config.toml
arch = "tc_resnet"
model = "sound classifier"
dataset = "synthesized solo parts of chorales (CocoChorales)"
train_examples = 39062
noise_aug = 0.01
n_mels = 80
hop_length = 160
input = "log_mel"
spec_augment = true
win_length = 512
targets = ["instrument"]
num_classes = 13
norm = "groupnorm"
activation = "relu"
weight_standardization = true
drop_path = 0.05
depths = [2, 5, 2]
kernel_size = 7
stem = "single"
dropout = 0.05
widths = [192, 288, 432]
label_smoothing = 0.1
loss = "cross_entropy"
init = "kaiming_normal"
residual_init = "none"
optimizer = "adam_atan2"
lr = 0.0038
beta1 = 0.9
beta2 = 0.999
grad_clip = 3.0
steps = 22600
batch_size = 128
epochs = 74.1
lr_schedule = "wsd"
decay_fraction = 0.3
final_lr_fraction = 0.05
warmup_steps = 450
weight_decay = 0.05
Rows from block 6, named by matrix and row number. Rows with one number belong to one channel. Each number is 128 + 32 x the weight over the matrix's rms, rounded and kept within 0 to 255. All counts start at 0. Numbers have three digits each.
# convs0: first width-7 conv (model.blocks.6.convs.0.weight, 288x288x7, standardized in use), inputs 160-169, a 7 kernel for each
# convs1: second width-7 conv (model.blocks.6.convs.1.weight, 288x288x7, standardized in use, transposed), outputs 160-169, a 7 kernel for each
convs0.186:090092095098100104104170176181184185185184041047049046042037029117116114117115113112132133131128127123114085084084083084082082115122127129132134133171176177179176174175063065066068072076080138144147145140133127
convs0.187:126129131132133134135138143146149150151150056057056054050046041131131130130129128128079084088090090085074062064065066066066065116121125127128127125204209213216217216214093093092092091091093154153150145140136132
convs0.188:082084087089090091093153156158159160160160066068068065061056051110115119122123123123104103103102099092081076076075075075074072122129134135135133130179181182183182180178081080081083084086089187188185181176170165
convs0.189:099102104106107109111143148151153154154154062062060056051047042117119122125126127127097098098098096091080070069070070069069068117123127129129127124196201204205204202199090091092092093094098189187184179175169164
convs0.190:093097100102104105105148150152154155155156064070074072067059050118123128133129125120124128130130129125117067063064062064063061126131134136138139137192194195195193192191073072072072073076078151154152149144139134
convs0.191:063065066066067068070164165167167168169169064069073075072068063118118118120120118114130132133135133127122089088088088089087086119120122123122121119143145144141141144146067065063065065068072145148147143138134129
convs0.192:089093095097099100102168172174175175176175047052053051047041032119115115119119119118119119119118116111101072073073073073071071119126129130129127123197202204204201197195062063065067068069073165166166162156150145
convs0.193:094096099100101103105150152153154154154153025029031028025020014118118120124122119114121123123123122119111074076076077075075073112117119120121121119189195198201199199196063062062062062066069159160158152147142136
convs0.194:091096099102104106108155158161162163163162036042042039034029022126129129131129128126108110111112111107099075076076076077076076128136141146145142139177183187188185182181049049050053057062068153157156150142135129
convs0.195:102105105105106107107138138139140139138136109119126127127125118097099107114118115105167168170171173175174146147147147148147147090092094095097099101130130132133136141144123123123122123125130130130129126127131132
convs0.196:065068069071074077080151154157157155155153073081085086083079071119115113116116115112124122122120118116111074074074073074073073126132137138138136131166167165165164162162049049051053055056060160167169168162154146
convs0.197:114116117118119122125110111111109106100093206207210214220224227146132111093086074066124136146150149143133148148147147148149150121122124122119115113058058054051048047046146146147149150147147129133134136139141140
convs0.198:126130135136136136137127128130131132134136146144142140138139140170168164164161159156117126133134134134132015014017014013014012128132132131130130131139137138140138137136072078081083082080080119119118120119118119
convs0.199:163164166167168167168115114118120119116117059064065063057053048134144152155145129103179165159156159166181142142142141141143144048048049047050055062121118115112110113116111117124127124120118074076077083087091096
convs0.200:152167173174171171172137144145146147147150149153160168179179178190190189190192191174191228213155092057053125127126124123121120188189181170161159164050044047061079091098116116120121122123127085093105114116117125
convs0.201:143144146146148148149135134132131131133135109110107107107112116159160161161157158160108108107105102101101092093096095089093087172170168166164164164133131129128124125126080074074072076080084092088086087090096105
convs0.202:122123124125127127127142140140142143146147124126125126127128132155153152150146147150107108109110109111112049051046046051052048157157153150150150150127125126126124125122071069067070073076076121121121121119121120
convs0.203:075073071073073077079121122124127130134138161153154156154155158178178180185178168152046057058061063069075029027025026029028028057054056055051051052125129138141140140133093096098097094090086141140139138136136134
convs0.204:158161160162161159157143143143144145147148179183186190189188185163160158157153155159106106105105103103103073076075077074077073151151152153153151150114111109109109107108065065067074078079078131134137138136132129
convs0.205:152157161162161160156146145144144143144144178182184185183179175175177176173170172175105108107104100099100067075069062059067071158157153152150149149100101103104104105103066062061061057059059090086085084088093098
convs0.206:142144145144146146144152152152152153151153125123124128128128128183175175173172172178121123126126126125122098097093097097101093153155155152151145145143144144146144144142088090086087090088084116121121121119117115
convs0.207:151151151152151151150139139140141142144145154157160163164165164146145143141137137138110111112114114116118090091091091091091090136138141142143142140106106106105102099095089092095098100101099158164167169168163158
convs0.208:143151153154156155154142143142140142142145133131135144153156158177179180183185182164214235211152099076072116115112109107103103173170162152151151155059060068079091095097094097103103106109114101105114124127129138
convs0.209:149149150151151151151145145144145146148150150152154156158158158154152150149145146147114117119120120121123074074073074074075076147149151153153152150098096095093091088085080081084087089091090150153155156154152148
convs0.210:147149151151151150150156155154155156157160141145144148150151151161160156155150151153127129130130130130132073073073073075075075170169166164164162162090089086089087084086072069069068071073075130131131132131131132
convs0.211:149149149151152151149146144144144145146148147150150154152150149177173171170170169170120121121122121122124062071062067074067063163161161160161161162124126125122121121121075074073074075077079119120123122123122122
convs0.212:088086099120134142149156151139120108104114124107084071081103116096105116152199210174173191183155123112124148148149150152155157162167162151136128129181174152126101083084176170163148132120135134132134143156164174
convs0.213:087090092095103103104137140141141141140139217218219217216217222188181177172169175186075077075073070070073145146146146146148147091086085081083088096132133135136137136136138139136132131129131083090090090086086085
convs0.214:153161163165163156150131132133133135140145117116124142157168169155155158165178182171230255240174110077077141140138136136133132175171163155151147148062063069076090096090124129132134132134136102108116119115114122
convs0.215:063065062068068068069147142138138135134134114114114116105101090255238223216197181158103127142144142137135077077079082084083083119116116115120120119142132120118117117118062059059059056054052086076075078080084088
convs0.216:098098100101102102103164164164164163162161115118119120119117113148146144143142143147089093095096095094091104103103103103103103115117119120120120120206210212213212209204104104103104103104104184187189189187184179
convs0.217:110108108110111117120171166156153154156159107112116111103097093196194189188185177167072085094096098099093083084086088088088088112103087082082080079181178179182182186187107106105109105102102126122120119117117117
convs0.218:099099101102103103103161161161160159158157116118120120119116113145143141141139141146089092094095094093090103103102102102102102114116117119119119118211215218219217214208101101101101101101101183185187186184181176
convs0.219:096096097098099099100169170170169169168168118120122122122119116148146145145143145149090093095096095094092103103103102102102102114116117118119119118195198200201199196191107106106106106107107182185186186184180176
convs0.220:145146153158157151149123118113118118113108106107110098087071060222213209204190165140086100110117112109104068070071071071070067119110094090096099096172159148148149156157094092093100099098090080077080090098104111
convs0.221:131131132132133132133155155156155155155155143145146147146143141148147147148148150155095099101101101100097093093093093092092092102103104104103102101175177181182180177174103103103104104104104143144145145142139135
convs0.222:131131124124121124127170172167171173171164133137137127125122116199191184181171159142090103106104109106104085085086086087085084097088074069074071071167158149146148152152106105103111109106100146144144146148150150
convs0.223:144137132130130131136120120116112112112111103103106110119125128115128122124119109104149147144143142141143133133132132132132131130127130130130126118150146145143143143146158150145145147151156202198191185182180178
convs0.224:112109112115113118131157160162171171162155120121105090077064050189187186186173150125080101107110116116107045046049052051051049103099075067067075089116110108101099103101083081076080078078076095092094093092093089
convs0.225:144149153155157155155186185180180183184185181184192189187182174189192193197192181163101109110109112112111069069071073075071069056054040037038039038108097094089090088090131130128129131130129136135136137136135131
convs0.226:122122122123124125125159159160159159159159126128130131131128125147146146146145146151088092095095095093090100100100100099099099106107108109109108108189192193194193190187103102103103103104105157160161161159155151
convs0.227:087089092096099101101088088086084083082082160160165170172178182140138132121114111111081091105119128126118114113113113113115117097107117122123120114115121124126130133127106111113115116115109167173177181179174168
convs0.228:129134132132131136137186187182187189186181130132131119116115111209203197195185169145077087096094100102104080081079080079081082083076064058063062063141135123123126129133127124121128127123123130126126130134139142
convs0.229:093096105115115119124090105113119119120120135143147132123111098215208213215204184158066089102103108104100096098100101100098096113106096092094094094196179173174177183187105109110116116114110121119119117115115120
convs0.230:116121125130134137139104108108106103100097185186191197202206210167161152144138133129153165172172167157149150149149149148147148130137141141140136132046039037044052062069139139139140140140141136139142144144145146
convs0.231:141150155158154146137145145140139140140136157167172172170159147193190187185185188190073086090092094096093062063065068069069069078080080078081083080185186183180172162152130137140141132122113141144147143135125115
convs0.232:061060055058061063063106118130139143142141150159164161157153152199187178177171163149110122127125121115115084089093092090086081099109114116114106102136126116107101098097108114115113111111115091106119123122117108
convs0.233:173174176177178178178133133133132133135137124124124123122120118144148149149149150155121123125124123121117096097098096096096098093094095094094096096180181183183182182178116116116116118120121154155154154152150147
convs0.234:128134123133136132133148152151158159157153120117109100093082081231234237244230193159081093105109109101100077077076075073071068113103087081081078081117101089084084090094086092083092095090079096100101106112117122
convs0.235:126126125125126126126158158158158157156155117117117116116115115186186183180180182187096097097097097098099072072072071072071071100100100100100099099101102101102102101101107108108109108108107119118118118116114113
convs0.236:101100099103104107108140139136138140140140094091091081078073074221222224224222209185094097093094093095096087087087087087087086088091086089090090090119113112106107110112098095093096098099097146152155155155156155
convs0.237:078077077077080085087154157158157156153152168172174172172173174139145143140140144151074076076077077076075124127125123127126125118116116114116122125154156157157155154153129130127124120122119097100103110112117121
convs0.238:118122121134136135140147153149153152147142117118121103093078066214214217217201174150100115128135136136131061061061062063063064078074065065065069069107100094084073073073086090085091091090086105105105104103108112
convs0.239:102108111115115114113140141141148149148143090094085077075067067219216216216210192168100114111110111108105072073073074074074074102109107103093089087119122115109110111115077081082085086087084108112110111111109107
convs0.240:127132136140142143144104108111112112109106134136137136137138141143143139134126124127156171179176168156147129129129128127126127116124131136137134130074071069074079083084121119118119122124124154155158161162163164
convs0.241:145142140139139139139153152152152152151151133134133131131131131157155153151150152155091091094096099099099084083083083083083083101104104101101100100108110113115114114112104102100101100101100135138138138135133129
convs0.242:126128137142141141140156150151159159158153126128115103102091085244246253255255206171088109112117112107101079079078078076075074095093087092090087088099092076071074082089094093097106104104098117111105107113119125
convs0.243:113117119121120121121150151153157159159157074073072071069068067152156159162158155145102104101099098097095106105104102102102102095095096099104109115073070066066067074076131131131133135134133175173171170168166164
convs0.244:126128130132127127128140140137142145144141123125118106100100095240243248255250225188089093101104102102103094094094094094093092100097087084085088088123120112110111114114088090086088089088089110109106107112118126
convs0.245:125124125125125125125157158158158157156155111111109109108108108190189185182181185188098099099099101101102074074074074074074074095096096097096097097102102101102101101100107108109109109108108120120119118117116115
convs0.246:149149150151152154155095095098102103101097081087082076071065061150152156159155146130161153149148149153159116116117117118118117054061068075080086085141137132131128131135079082082086083082084125127131135137136133
convs0.247:074071072073074075075149151152150150149148185187189188188188190159156150143141143147075077078079082084085139140139139138139139110110107104106111117172173171169169169169133136132130128125125112113115118120123124
convs0.248:112113109109108108109169171167168169169169094093096089086083083226222215208201192181103104105101103103104092091090090089089089104105100097098098098110106105102099098100125127127128129128127128127125124124124124
convs0.249:124123123123123124124162163163163163161159106104104103103103103179179177173174177180097097098099099100101072071071071071071071096097097097097097097104104103104103103102111113114114113113111119119118118116115113
convs0.250:113107103101102102103112113114115115112105126126127132137142144067058056056055047044083089095100102101100140140141141140140141133137138139140134127161161162163162161159143136133130133137142149146143140136133129
convs0.251:118117116116116117118157158157157157155155103101100100099099100193192188184185186190095096097097097098099073073073073073073073094094094094094094094105105105105104104103108109110110110109108115114114112111110108
convs0.252:131130129130134136140126128130133135135134161162162162161161161142140138138138138143095096099101100100098090090090090090090090126127129128127129129089087086087088088089091090090090091091094131134135137138138137
convs0.253:144144146147148148147126126127127127128127173171170169169168169145142140137137138140102104108111112110109085084084084085085085132132131129127129128086085084083082083084102100099099098098100117115114113112112111
convs0.254:136138137137136137136109109107106105106105142137134131128128128191190190185183186183123126125123120117113072073074075075075075103104104101099099100091090088084082083085087087086086086086086137136132128124120118
convs0.255:082080078079080081082149152154153152148143181186189191190188186152146145143143144148084085086086086087088118120120118118120120102108106105103104106160162162163164163163142145146144138132128079083088088085079077
convs0.256:113114113112112114116109108107108110111110133131132134138140142147146142136132128123115116117118119118117138137137137137136137108105104103103098091166169171172171167162124120120122126130132162162164163161160156
convs0.257:145146147149149150151087089092097101102098089095101097089084080157157161165162154141172163156155156160168110113118121121119117060067072078078081080158150143141137136140055063067071065062063137142146149149146140
convs0.258:120128128125125126125119117112111110108105133128134129126121119247246241235234229207099109116117118114110077077077077077077077112116108107106106105104103104100099099100098095093093092091088121120119118118118119
convs0.259:131136138139139140140120121124128130132131122123124121120118122142146147145144144146146154163169168162156103102102101101100099135139145151152150146073069069069072076079124123123125129130129100098098102107111112
convs0.260:120123124125125125124118116112114115113110139137140137133131131236236233226226215193101106109108110109107083084084084084085085121122111107105103103094095095088087087089098097097098097095094141140137134133132131
convs0.261:115120116122120125127138143142146149146141125129133113102087082206201203209207189166095103108115117113112060063066069071068066124119110104098098102089088093088086088087085080073075070065064089091094100105108111
convs0.262:160168165165164164164106109108106106105103164163161151147148151200203206209213215205120121120118115112111069068068068068069070109111103097096096096093090089083081082084125127125121119115112139138134130127125124
convs0.263:147148148148148149149122122122122122121120165165166166166166166151154155155157159160122123124124124123123070070070070069070070106106106106105105105075074075074074073073098099099100099099097131132132132130129127
convs0.264:094092089089085087084115115111112111111107095094093088085082081208206201202201192171081084085087091089089085087089091091091089109100093094096091085150144142140138143143079075079084086086084090089087089094102108
convs0.265:093091093091085086094077075074078074070075085087091078074068068209203200200196184165085094099105107102098055057059061062060058117121116107110111105175163157153153154149071073072074062055053064070077081084086090
convs0.266:100103108110109108109114117115119122120117077076075065060056058238238242246251226193091098106106110112115097097098099100100100119118111112112112111105106096092089091093094092092094095094091136135137138139139137
convs0.267:141142144145145144144129129129128128126125160159160160160160160148151152152154155157116116117118118117116066066066067067066066113113113114112113111078077077077077075077097098099100099098097112114115115114113111
convs0.268:085086090092093097099128133133130127123119187188189187185187192146142136132131137144081079081082083086091127127129129129130128132133131128126125124135137139144145145145125122119118115113111087092092093091088085
convs0.269:106115120120120119118118122126131137142147119127121116109103094164158163163161158152094100095088091092091122125128129127124120101099101109116126135068063054052056062069132139145144146146148187188186184181179174
convs0.270:084083090093095091084128131135140142142140147153155159162162160157160156143129123117122115112112114119132130129129131133137140090082084082083085088046053063069074075077152156162173182192194142147155162165164164
convs0.271:134127127124120116113162168170172172173176139142146153159159157107093079069063067079183168155149146154172150148148148148149151140136130129131135138050058060062058052045144154162169174178173129135142146147147148
convs0.272:083076079081085086084141144146148150152154161162163167176181180167162158153144139133111104100100101107119134135136136138140142108102104102100101102010016019021025028025161161167175183192194136144152158162162159
convs0.273:160153149144140136131180184186187187188190106109114119125126123085076071068068074088180164155152149153170155155154153151150150159154150144142144144047052056058056053048110119124128133136131114117121121120117113
convs1.186:103106107108110111113168160158148151147146187176187176173170175159159160167177181179126130115110102111119125121143140154150157099099095094089091091135129131139158164171091090090089090090092101098093088087087093
convs1.187:115115117118118117117157157157157157157157195194194193192193193182182181182182182183151152148148147148148136134134135134137138099099099099099099099153153154153154155155095095095095095095095105105105105105105105
convs1.188:098100101104103103102164164159157155153152207211215221221222218189186182188189198196143141143139132135131120126124125118121131103101100096097097100138129134130146153153093092091091090092092105101096091090090097
convs1.189:103103105105105104104161160159158158157155187188192197193193195180181181185186185183150148143136133131133128128135135138137139098097095095095096096152150150152157164166094094094092093093094104103103101100101103
convs1.190:130133138138143142138157155155152153152154169162165170163171172164156164159159147139111103105102092088100134131133136133133135105116122127125125110129134134134150156163093092092094097096098111116113114116119120
convs1.191:114117118117116113114170169164164162162163171170172178181183188176174166175176183185134113113095106099121155151160161168162169109110109108106106106143145144155160170170095094094094094095094094085082075074077082
convs1.192:104105106106107106106163164155155150151147192190194194198201199172172177184190190195145144139135132136145134136143144149149152095096092091086088090136135135141151161161089088087086084087087101100092089085086092
convs1.193:118116123121128121126148149144147146151151203204202205196193176165159164159164155150127120114110103110117119117122118118116129103104124116124115109139138132140145164164091090090089089090091107104104103104105108
convs1.194:107102110113117116119161159154154152148146187171187182186179173167164166166168167163132126120109107116122132134140144143143145093098107103108092090117114115128143142152086086084086086086087101096089086084089092
convs1.195:072072071073073074077133127133131133132131132132131133132140143141141140137137136136225215219210215211218066070055067057073069088088088087086085085134135139142146143143088087087086087086085079077075075075075077
convs1.196:103105105107100100101172168165157161156161172174182198197204199170165164160163160172133130130124123120125151150151155158161166105105103099095095098122117121121134138141091091091091092092092103098086082077081083
convs1.197:104110106108107109106125126122122119120114083091089096092086085090077075071071070072195200201208207201201083076063055050050049127126132129137132131108099107101104104097165172173173172171171255255255255255255255
convs1.198:123123122125124116117147148141139132132125142144146146144137131148137137140132130127134127125119115119117124122121132129148190107111117123121115110125123125123127132123105106105104104102101114112096094092096105
convs1.199:125127113113106104105057067063063061060031099089093082089109120137131129127114096064148141140129132129131074080092090091115128137146159154155154137037031037030033018061180170169169166184181156161144148137144119
convs1.200:121122129120133130138130123128132140142137132134118132124139120134134132119117127119153133141152200209186129138137118092096112090087095108121133122116115125126143131150095097100101102102103131133130125124120125
convs1.201:103104105106106104105157157157157157158159196195195194195196196162160161163165166162146145148144144142136122117113114115119128099099099100100099099153155153154154156154094094095095095095095107107108108108109108
convs1.202:103104105105106105104156157157157157157157194194193193195196196177177176174177174175147148148151150147137138134130129135139149098099099099099099099158157158157157156157095095095095094095095104104104103103104104
convs1.203:156148161157155145146127130131130132125106118121109103106134146152150132131114110094096109103098085071069131110110113093154169144153161162167146144094077078064063071083136130130128129142137153142146123140124132
convs1.204:102102103103104106105152152152153153154153206206206206205203198183183183183182183185149151152151151151152146151152155156152155097096097095094095096158158156154154154155095096097097097096095105104103103103105105
convs1.205:105110108112111115110156157157157156156155188186187182184181176157161157166161156150145144146147147148146120120115115120129143103105106111111110107156156156155154154153097098099099100100099118119118118117118116
convs1.206:106106106106107107107157157157157157157157192192192192192192192182182182182181180180149148147146147149150160160159159157156156099099099099099099099156156156156156156156095095095095095095095104104105105105105105
convs1.207:103103103103103103104157157157157157157157195194195195195195195181182182182182183183153152153153153153153139141140140138139139099099099099099099099156156157156157157157095095095095095095095105105105105104105105
convs1.208:111113111108114108117135129133135141139138148134124121118125115125131135127124121118159136135138178198181133140162147143134164085082088096104101102117127130152165153168094095096100100101104126124121113107111109
convs1.209:104104104104105104104156156156156156156155200202205206202193183182181181181181180179143142138139136139139132133133134134134132098098099098098098098157156155154155157160095095096095096095095104103103102103103104
convs1.210:101105105109107110107155155155156156157157200202202204202203201169170169171169168168126126129127128129136117113115113120127136098098097097096097097161160158158155156156095095096095095095095108107106105106105106
convs1.211:104104104104104105104157157157157157157157195194194195195195194182182182182182182182148149150151152151149135134132132135141145099099099099099099099157157157157157157156095095095095095095095105105105105105105105
convs1.212:081079110110136133138010007012024026033052073065056055093109121143128127063047000000068044078131169172157233207207093001000000054061078092130149142136130155185206199207065073075089092109122112139148158126138151
convs1.213:130130129131130130129154150155151154150151138145146151152154149144145144144144147150123114108103099107115169157158151153156158104106106107108105108100103105111113112111108106107105105104103097097094089087082081
convs1.214:094106104102105107115133128125130129130128157154138147146162157158166173157144134134142114104127173204182134153175139103083094085084084090094108096126135151173176179179086086086086085085086105110110109109114113
convs1.215:217234233255236201168140141134136127121072116100091083090127121143128136112095040027111109093086076060065112106111112083148177138151181201222210155101102089078076083087165164166164164200193144143138136138143125
convs1.216:104104104104104104104157157157157157157157195195195195195195195182182182182182182182156156156156156156156136135135134135135135100099100099099099100157157157157157157157095095095095095095095105105105105105105105
convs1.217:155175162180158162148156161160160158150117144143141143140161138139120125077091085089099090088082084079101142130130130094136167140154165176176168158104093101106119119109141137137133135140141130119108108103111096
convs1.218:104104104104104104104157157157157157157157196196196196196196196183183183183183183183157157157157156157156135134133132132134136099099099099099099099157157157157157157157095095095095095095095105105105105105105105
convs1.219:106105105105104105104157157157157157157157195196195196196196196183183182182182182182157157158158157157156138136135135135136137099099099099099100099157157157156157157157095095095095095095095105105105105105105105
convs1.220:176169182172172156168140134138132136126078130118116109121149156127125124114086050038109102097081070052106137123131128095144161139145178166222171158097094086083078079088169160154152153181176150140138121137135119
convs1.221:105105105105105105104157157157157157157157195194195195195195195182182182182182182182157157157156156156156136135135134134135137099099099099099099099156156157156157157157095095095095095095095105105105105105105105
convs1.222:158163153157135129146160159157159157154120136135123116120148138126111108090088086090128126114104106085101133118131125076132169129139151159166158150119114118116121122113136136133136129141132134140120125125131121
convs1.223:081077078075081084088121120122120122118118156155143143131133128176181178182188184189162159159158156161155095095101103108112128088091087090089091089094087080077073075076082083088086087083082116116118118119119115
convs1.224:171185169173156149134142143145144143134088099107081099091132129129116113107049038037117114116090082078102133115121116094121160130144153166165153140149136140132141143138143139134135134157158144142133124130145114
convs1.225:151162164163163152160131132128132131130105108097090088089116124126138122110081080087147136127114093089088105099094095087127151141168186197202193183106094086072085072065151148144146142157148144122120113116113102
convs1.226:104104105104105104105157157157157157157157195195195196196196196183183183183183183183157157157158157157155133131131129131130135099099099099099099099157157156156157157157095095095095095095095105105105105105105105
convs1.227:107105104103102102105098102098098095095092127123124125124129133178162172158161165159145155153159160158154142121117108112113119096094098100099101100128128120125113117110094091090088089088091148148141142140141146
convs1.228:150150158155165149160174175175173170162120131114112099103140133128113110090074072075122123123107097090079124102127111078136176128143162166188170166125121121115125124111148147146146141159155143133128120128131112
convs1.229:163183196203191166158163163160156151140092111088102077111113122128114112089051036040114113109093075046058133111124115105144171127150172182195177157075076071078073078082154135142138143165163156152148136140129107
convs1.230:062065059064062065064135132130123122123128093093089087089088091135131128127127129128206213206218218225222088069068054055059057076078077078078078077117119127135141137137077078080079081083085123126126128127126125
convs1.231:145147144142143129127163158156152144136128150152159165164154137145134125120114109111146144130131117119112152141137126097124175131143153157161156143116105103086087083095122126121124121127130124124117107104107097
convs1.232:167163162162153148135135148150154152136109087072081085094111111118117117114100078087104082077052050046081118096089084072114149146165169186200191172089086098093105098103160164157161155163159135134125129118125096
convs1.233:119119119118117115116151152150151151152151192194196197196195192178175165161155155155159159158158157157158115111108107111118122103103108110112107104143140140137139136134090089091091091091092107108109109108108107
convs1.234:185172206209211190182157154155158155145077110103090081085116124143142127128072051045125120125114107091078133118122121095141165128145173197203191155103099105092108097098157145142136139163148134126123113121120103
convs1.235:104104104104104104104157157157157157157157195196195195195195195183183183183183183183155155155155155156156129127126124124124126099099099099099099099157157156157157157157095095095095095095095105105105105105105105
convs1.236:163150163162171156156156153157151153147126141134126115123134143139127118111074085087123123104098088071063122102099090059142169112125148151176165151128131127125126130103129128130127123128127138124120109117111112
convs1.237:125126127128128127125155155155156155156154129132130136137140138156151153150154154158140126130119126129139159152150140145147147095093093093092092092114115114117118118121091091090090090090091101103103103103101100
convs1.238:182192159172149163166151147146145144136074110085086076085128111129123112108037043035098106088076071052099132115119105090127144119139143151168164142116116106097101090114137134133136132159140145134126130118127100
convs1.239:150158146167141162150157161161163156147120124117116102101123141125099101081073077081122112109093088071102120103103101087109145128125141146154162142135135130126130126109132133130135130133133123127115121110120099
convs1.240:075072070069071071074140137133132130130133119117115113114111112160154154151155162170151158161167175173177131123112106097100100086087085086086086086142150152164162163161082081081081082082083088085087086089090093
convs1.241:105105107107109107108160159160160160160160193194194197195198197192192191189189189188150148150148149150152135133132130130130134102103103104104103101151149148148148149150094094093094094095095108109109109109110110
convs1.242:186192201209218187197154154154154151142099116115095098100140130145133130122084064059125119111109092074103135128131129109142164137160173198198207165117108103096104101097156149148147149161158134129125118125121100
convs1.243:131131132142144146145179183183184181179164118114107106110126137130141133148146132127120119110111106099097205200209202197204228091102100110104103098132135133139143146130112108109107109111112138126124116116122115
convs1.244:180178191186202185190151151151153147140102110112087101099137120131127110114049077059132131123116100072078123103113112098131153136137165166193174162104103095090095079094146145139142132149143127118116105116109109
convs1.245:104104104104104104105157157157157157157157195195194194194195195183183182182182182181149149149150150150147129128127126127128130099099099099099099099157156156156156156156095095095095095095095105105105105105105105
convs1.246:108101099091087086089136138138135130126095087086086081083103115124132124139111106094133123126119122122135064082086092086112104128129143136144133122078083071075070068075128129130130132138134131124123115122114114
convs1.247:116118118119119120116153153150151149150149131134135137138140140137135135134135139142147142141142140147147132122117115112115118091090089088087087088105102109108116112116088087087087087087087098101099101099099097
convs1.248:157148152146142150154162161160161156157124160155148147143153149130128133127116113102119112112103101094108119089100069058094121115126142153163156157134133132130132111108116116115116112116111135127123118122116119
convs1.249:110109110110110109108157157157157157157157193193193193194193192182182180179177177178154153153153153153152132132130129126127127101104104105103103100157156156157157157157095094094094094094095108107108107108107107
convs1.250:091098095096091097089127125129124129123122153149146140135129125161160161161164169174160153145143136147149127104098090093112131079077077077077078079132127130129130132138072075074078076077074141146146148147142139
convs1.251:105104104105105105105157157157157157157157195196195196195195195183183183183183183182155155155155155155155131130129128129130132099099100100100100099157157157157157157157095095095095095095095105105105105105105105
convs1.252:100100100101102102103152155153155152155151182182179181181182183181180177177176178177159161166165164162160130127123123120122121096097097098098097097156156156157157157155089089090090090091091108108109108109108109
convs1.253:105107109111113112113156157158157158155151172173172175180187200186189190190178174167170172175175171173165129127124119114111111098097098099095093088162163165168170169168090091092092093092094106106107106108107109
convs1.254:129132125128128125137164167167166165160151155149159152157160160134145134139147136130120115105104096100100125116111105088103131111119131137135132130145148146144146140128117119119117118116115123118115106114108109
convs1.255:110111113114115113111158157157156156155157140145142149146148148170167166168170172176150146147145148147153153146145144147149157101100100099098098097119114114109115111117095095094094093094095102103103103102102100
convs1.256:118110113108110109110135133131128128128129150146144140137137139153159152156158159160148132125112110107111093080069068069091123083088092101103107101149151154155156154151085088088089089091093131130131127128121112
convs1.257:131115113106102107105140144145143141131085084080077068071101115140137140138120115079121111109103106113129079082096089091115110129131147153146150133099100094087090084098116119122129131134134124126114120112114100
convs1.258:164161160160164154167164165164164160150128127123115122115131125138140112109084100085116102100086086082087137112128101089133156126140156164172156154128128128125128124110132134135133130132128126130125122127119111
convs1.259:097097096097095097096154152153151153153154159150146142144148155174173173175176179180191191199197201199197120115104107107114122096096095094093093094151153154156157157158092092092091092092093097097097098097098097
convs1.260:158167163170164163163165167170170166159136136138122125126149143138124119116092105097119100100091094087089117098103097065130154124137154159166163151141139142137141128115138139133135129134134141131128120128116110
convs1.261:177178196190193160176144143146144144139078111102101084092129119133130112120060074052125119117109098092121138130135113099132154131141168165184163143125120121111124113126138142137146137155148148127137119137116116
convs1.262:154145152148150148157163164164163163144136108103102099100113103137135133119124109105141129129115112098094145133124120106167176116127142154167156152106105102096098091085125124122123121123120121121107114104108097
convs1.263:104104104104104104104157157157157157157157195195195195195195195183183183183183183183157157157157157157157136136135135135137136099099099099099099099157157157157157157157095095095095095095095105105105105105105105
convs1.264:165180175190177170170137140141139138128093108099075075071101121129122132117096098089139136123117096070089113095103096062132152114131152158173162142070062060053059050075129131129133130141135128117112099112101099
convs1.265:204204199199176196157133142133135135126073091089090098103122117139130121094073054055076074077071071081113137119130118109143165122131155148174158147119131112128118125131140144141140137162157132120108108106111097
convs1.266:184190184180180173176162160162160158150118129114105092107134136131123109090070074069128123113105097081069128113109115085152177124147163162178161163128125123115114098097140135131137131148140137133125123121125101
convs1.267:104104104104104104104157157157157157157157195195196195196196196183183183183183183183153153149151151155155138135132131129132133099099099099099099099157157156157156157157095095095095095095095105105105105105105105
convs1.268:126128128126126126123155157156160159161159126127133132135133134152150150149152153156142131127120122128143147139126129128141149097097097095099091096099100102105108108107093092091091090092091085091091091088086080
convs1.269:117118126132138148150187194192192192185163069062062070070094114148131141133125118116080075073075071065058195194193194175201225099102111115113107099134135130136135134125121121119121121128132148149146148146150135
convs1.270:121131142168168172171074076069076078089092124127142144156166177124121122121111116097101112103108096103109139138138129130131127114117125128133136128217211202185178182182106103097097096099104094102098106109115111
convs1.271:089088096097099094096063056053056059069073127134142148153149149121124124126134139142132136132136127134128170171165164168175184116112112112115116116128132131130130129137121117113111109110109069068072070075075079
convs1.272:134148151177178177166042040036042048058066106106116119132135148138146132143123128112121125114106101102122127131120113108128112123131135144143146141215203189170167167175117117109110108113113110107110111117111113
convs1.273:116117121120123120119092092084093089100101123130130139138143136135133139138140138141151147143140132143150164157159155163159167113106108106109108111142148154150156146147138134131130128130129106108106106105107106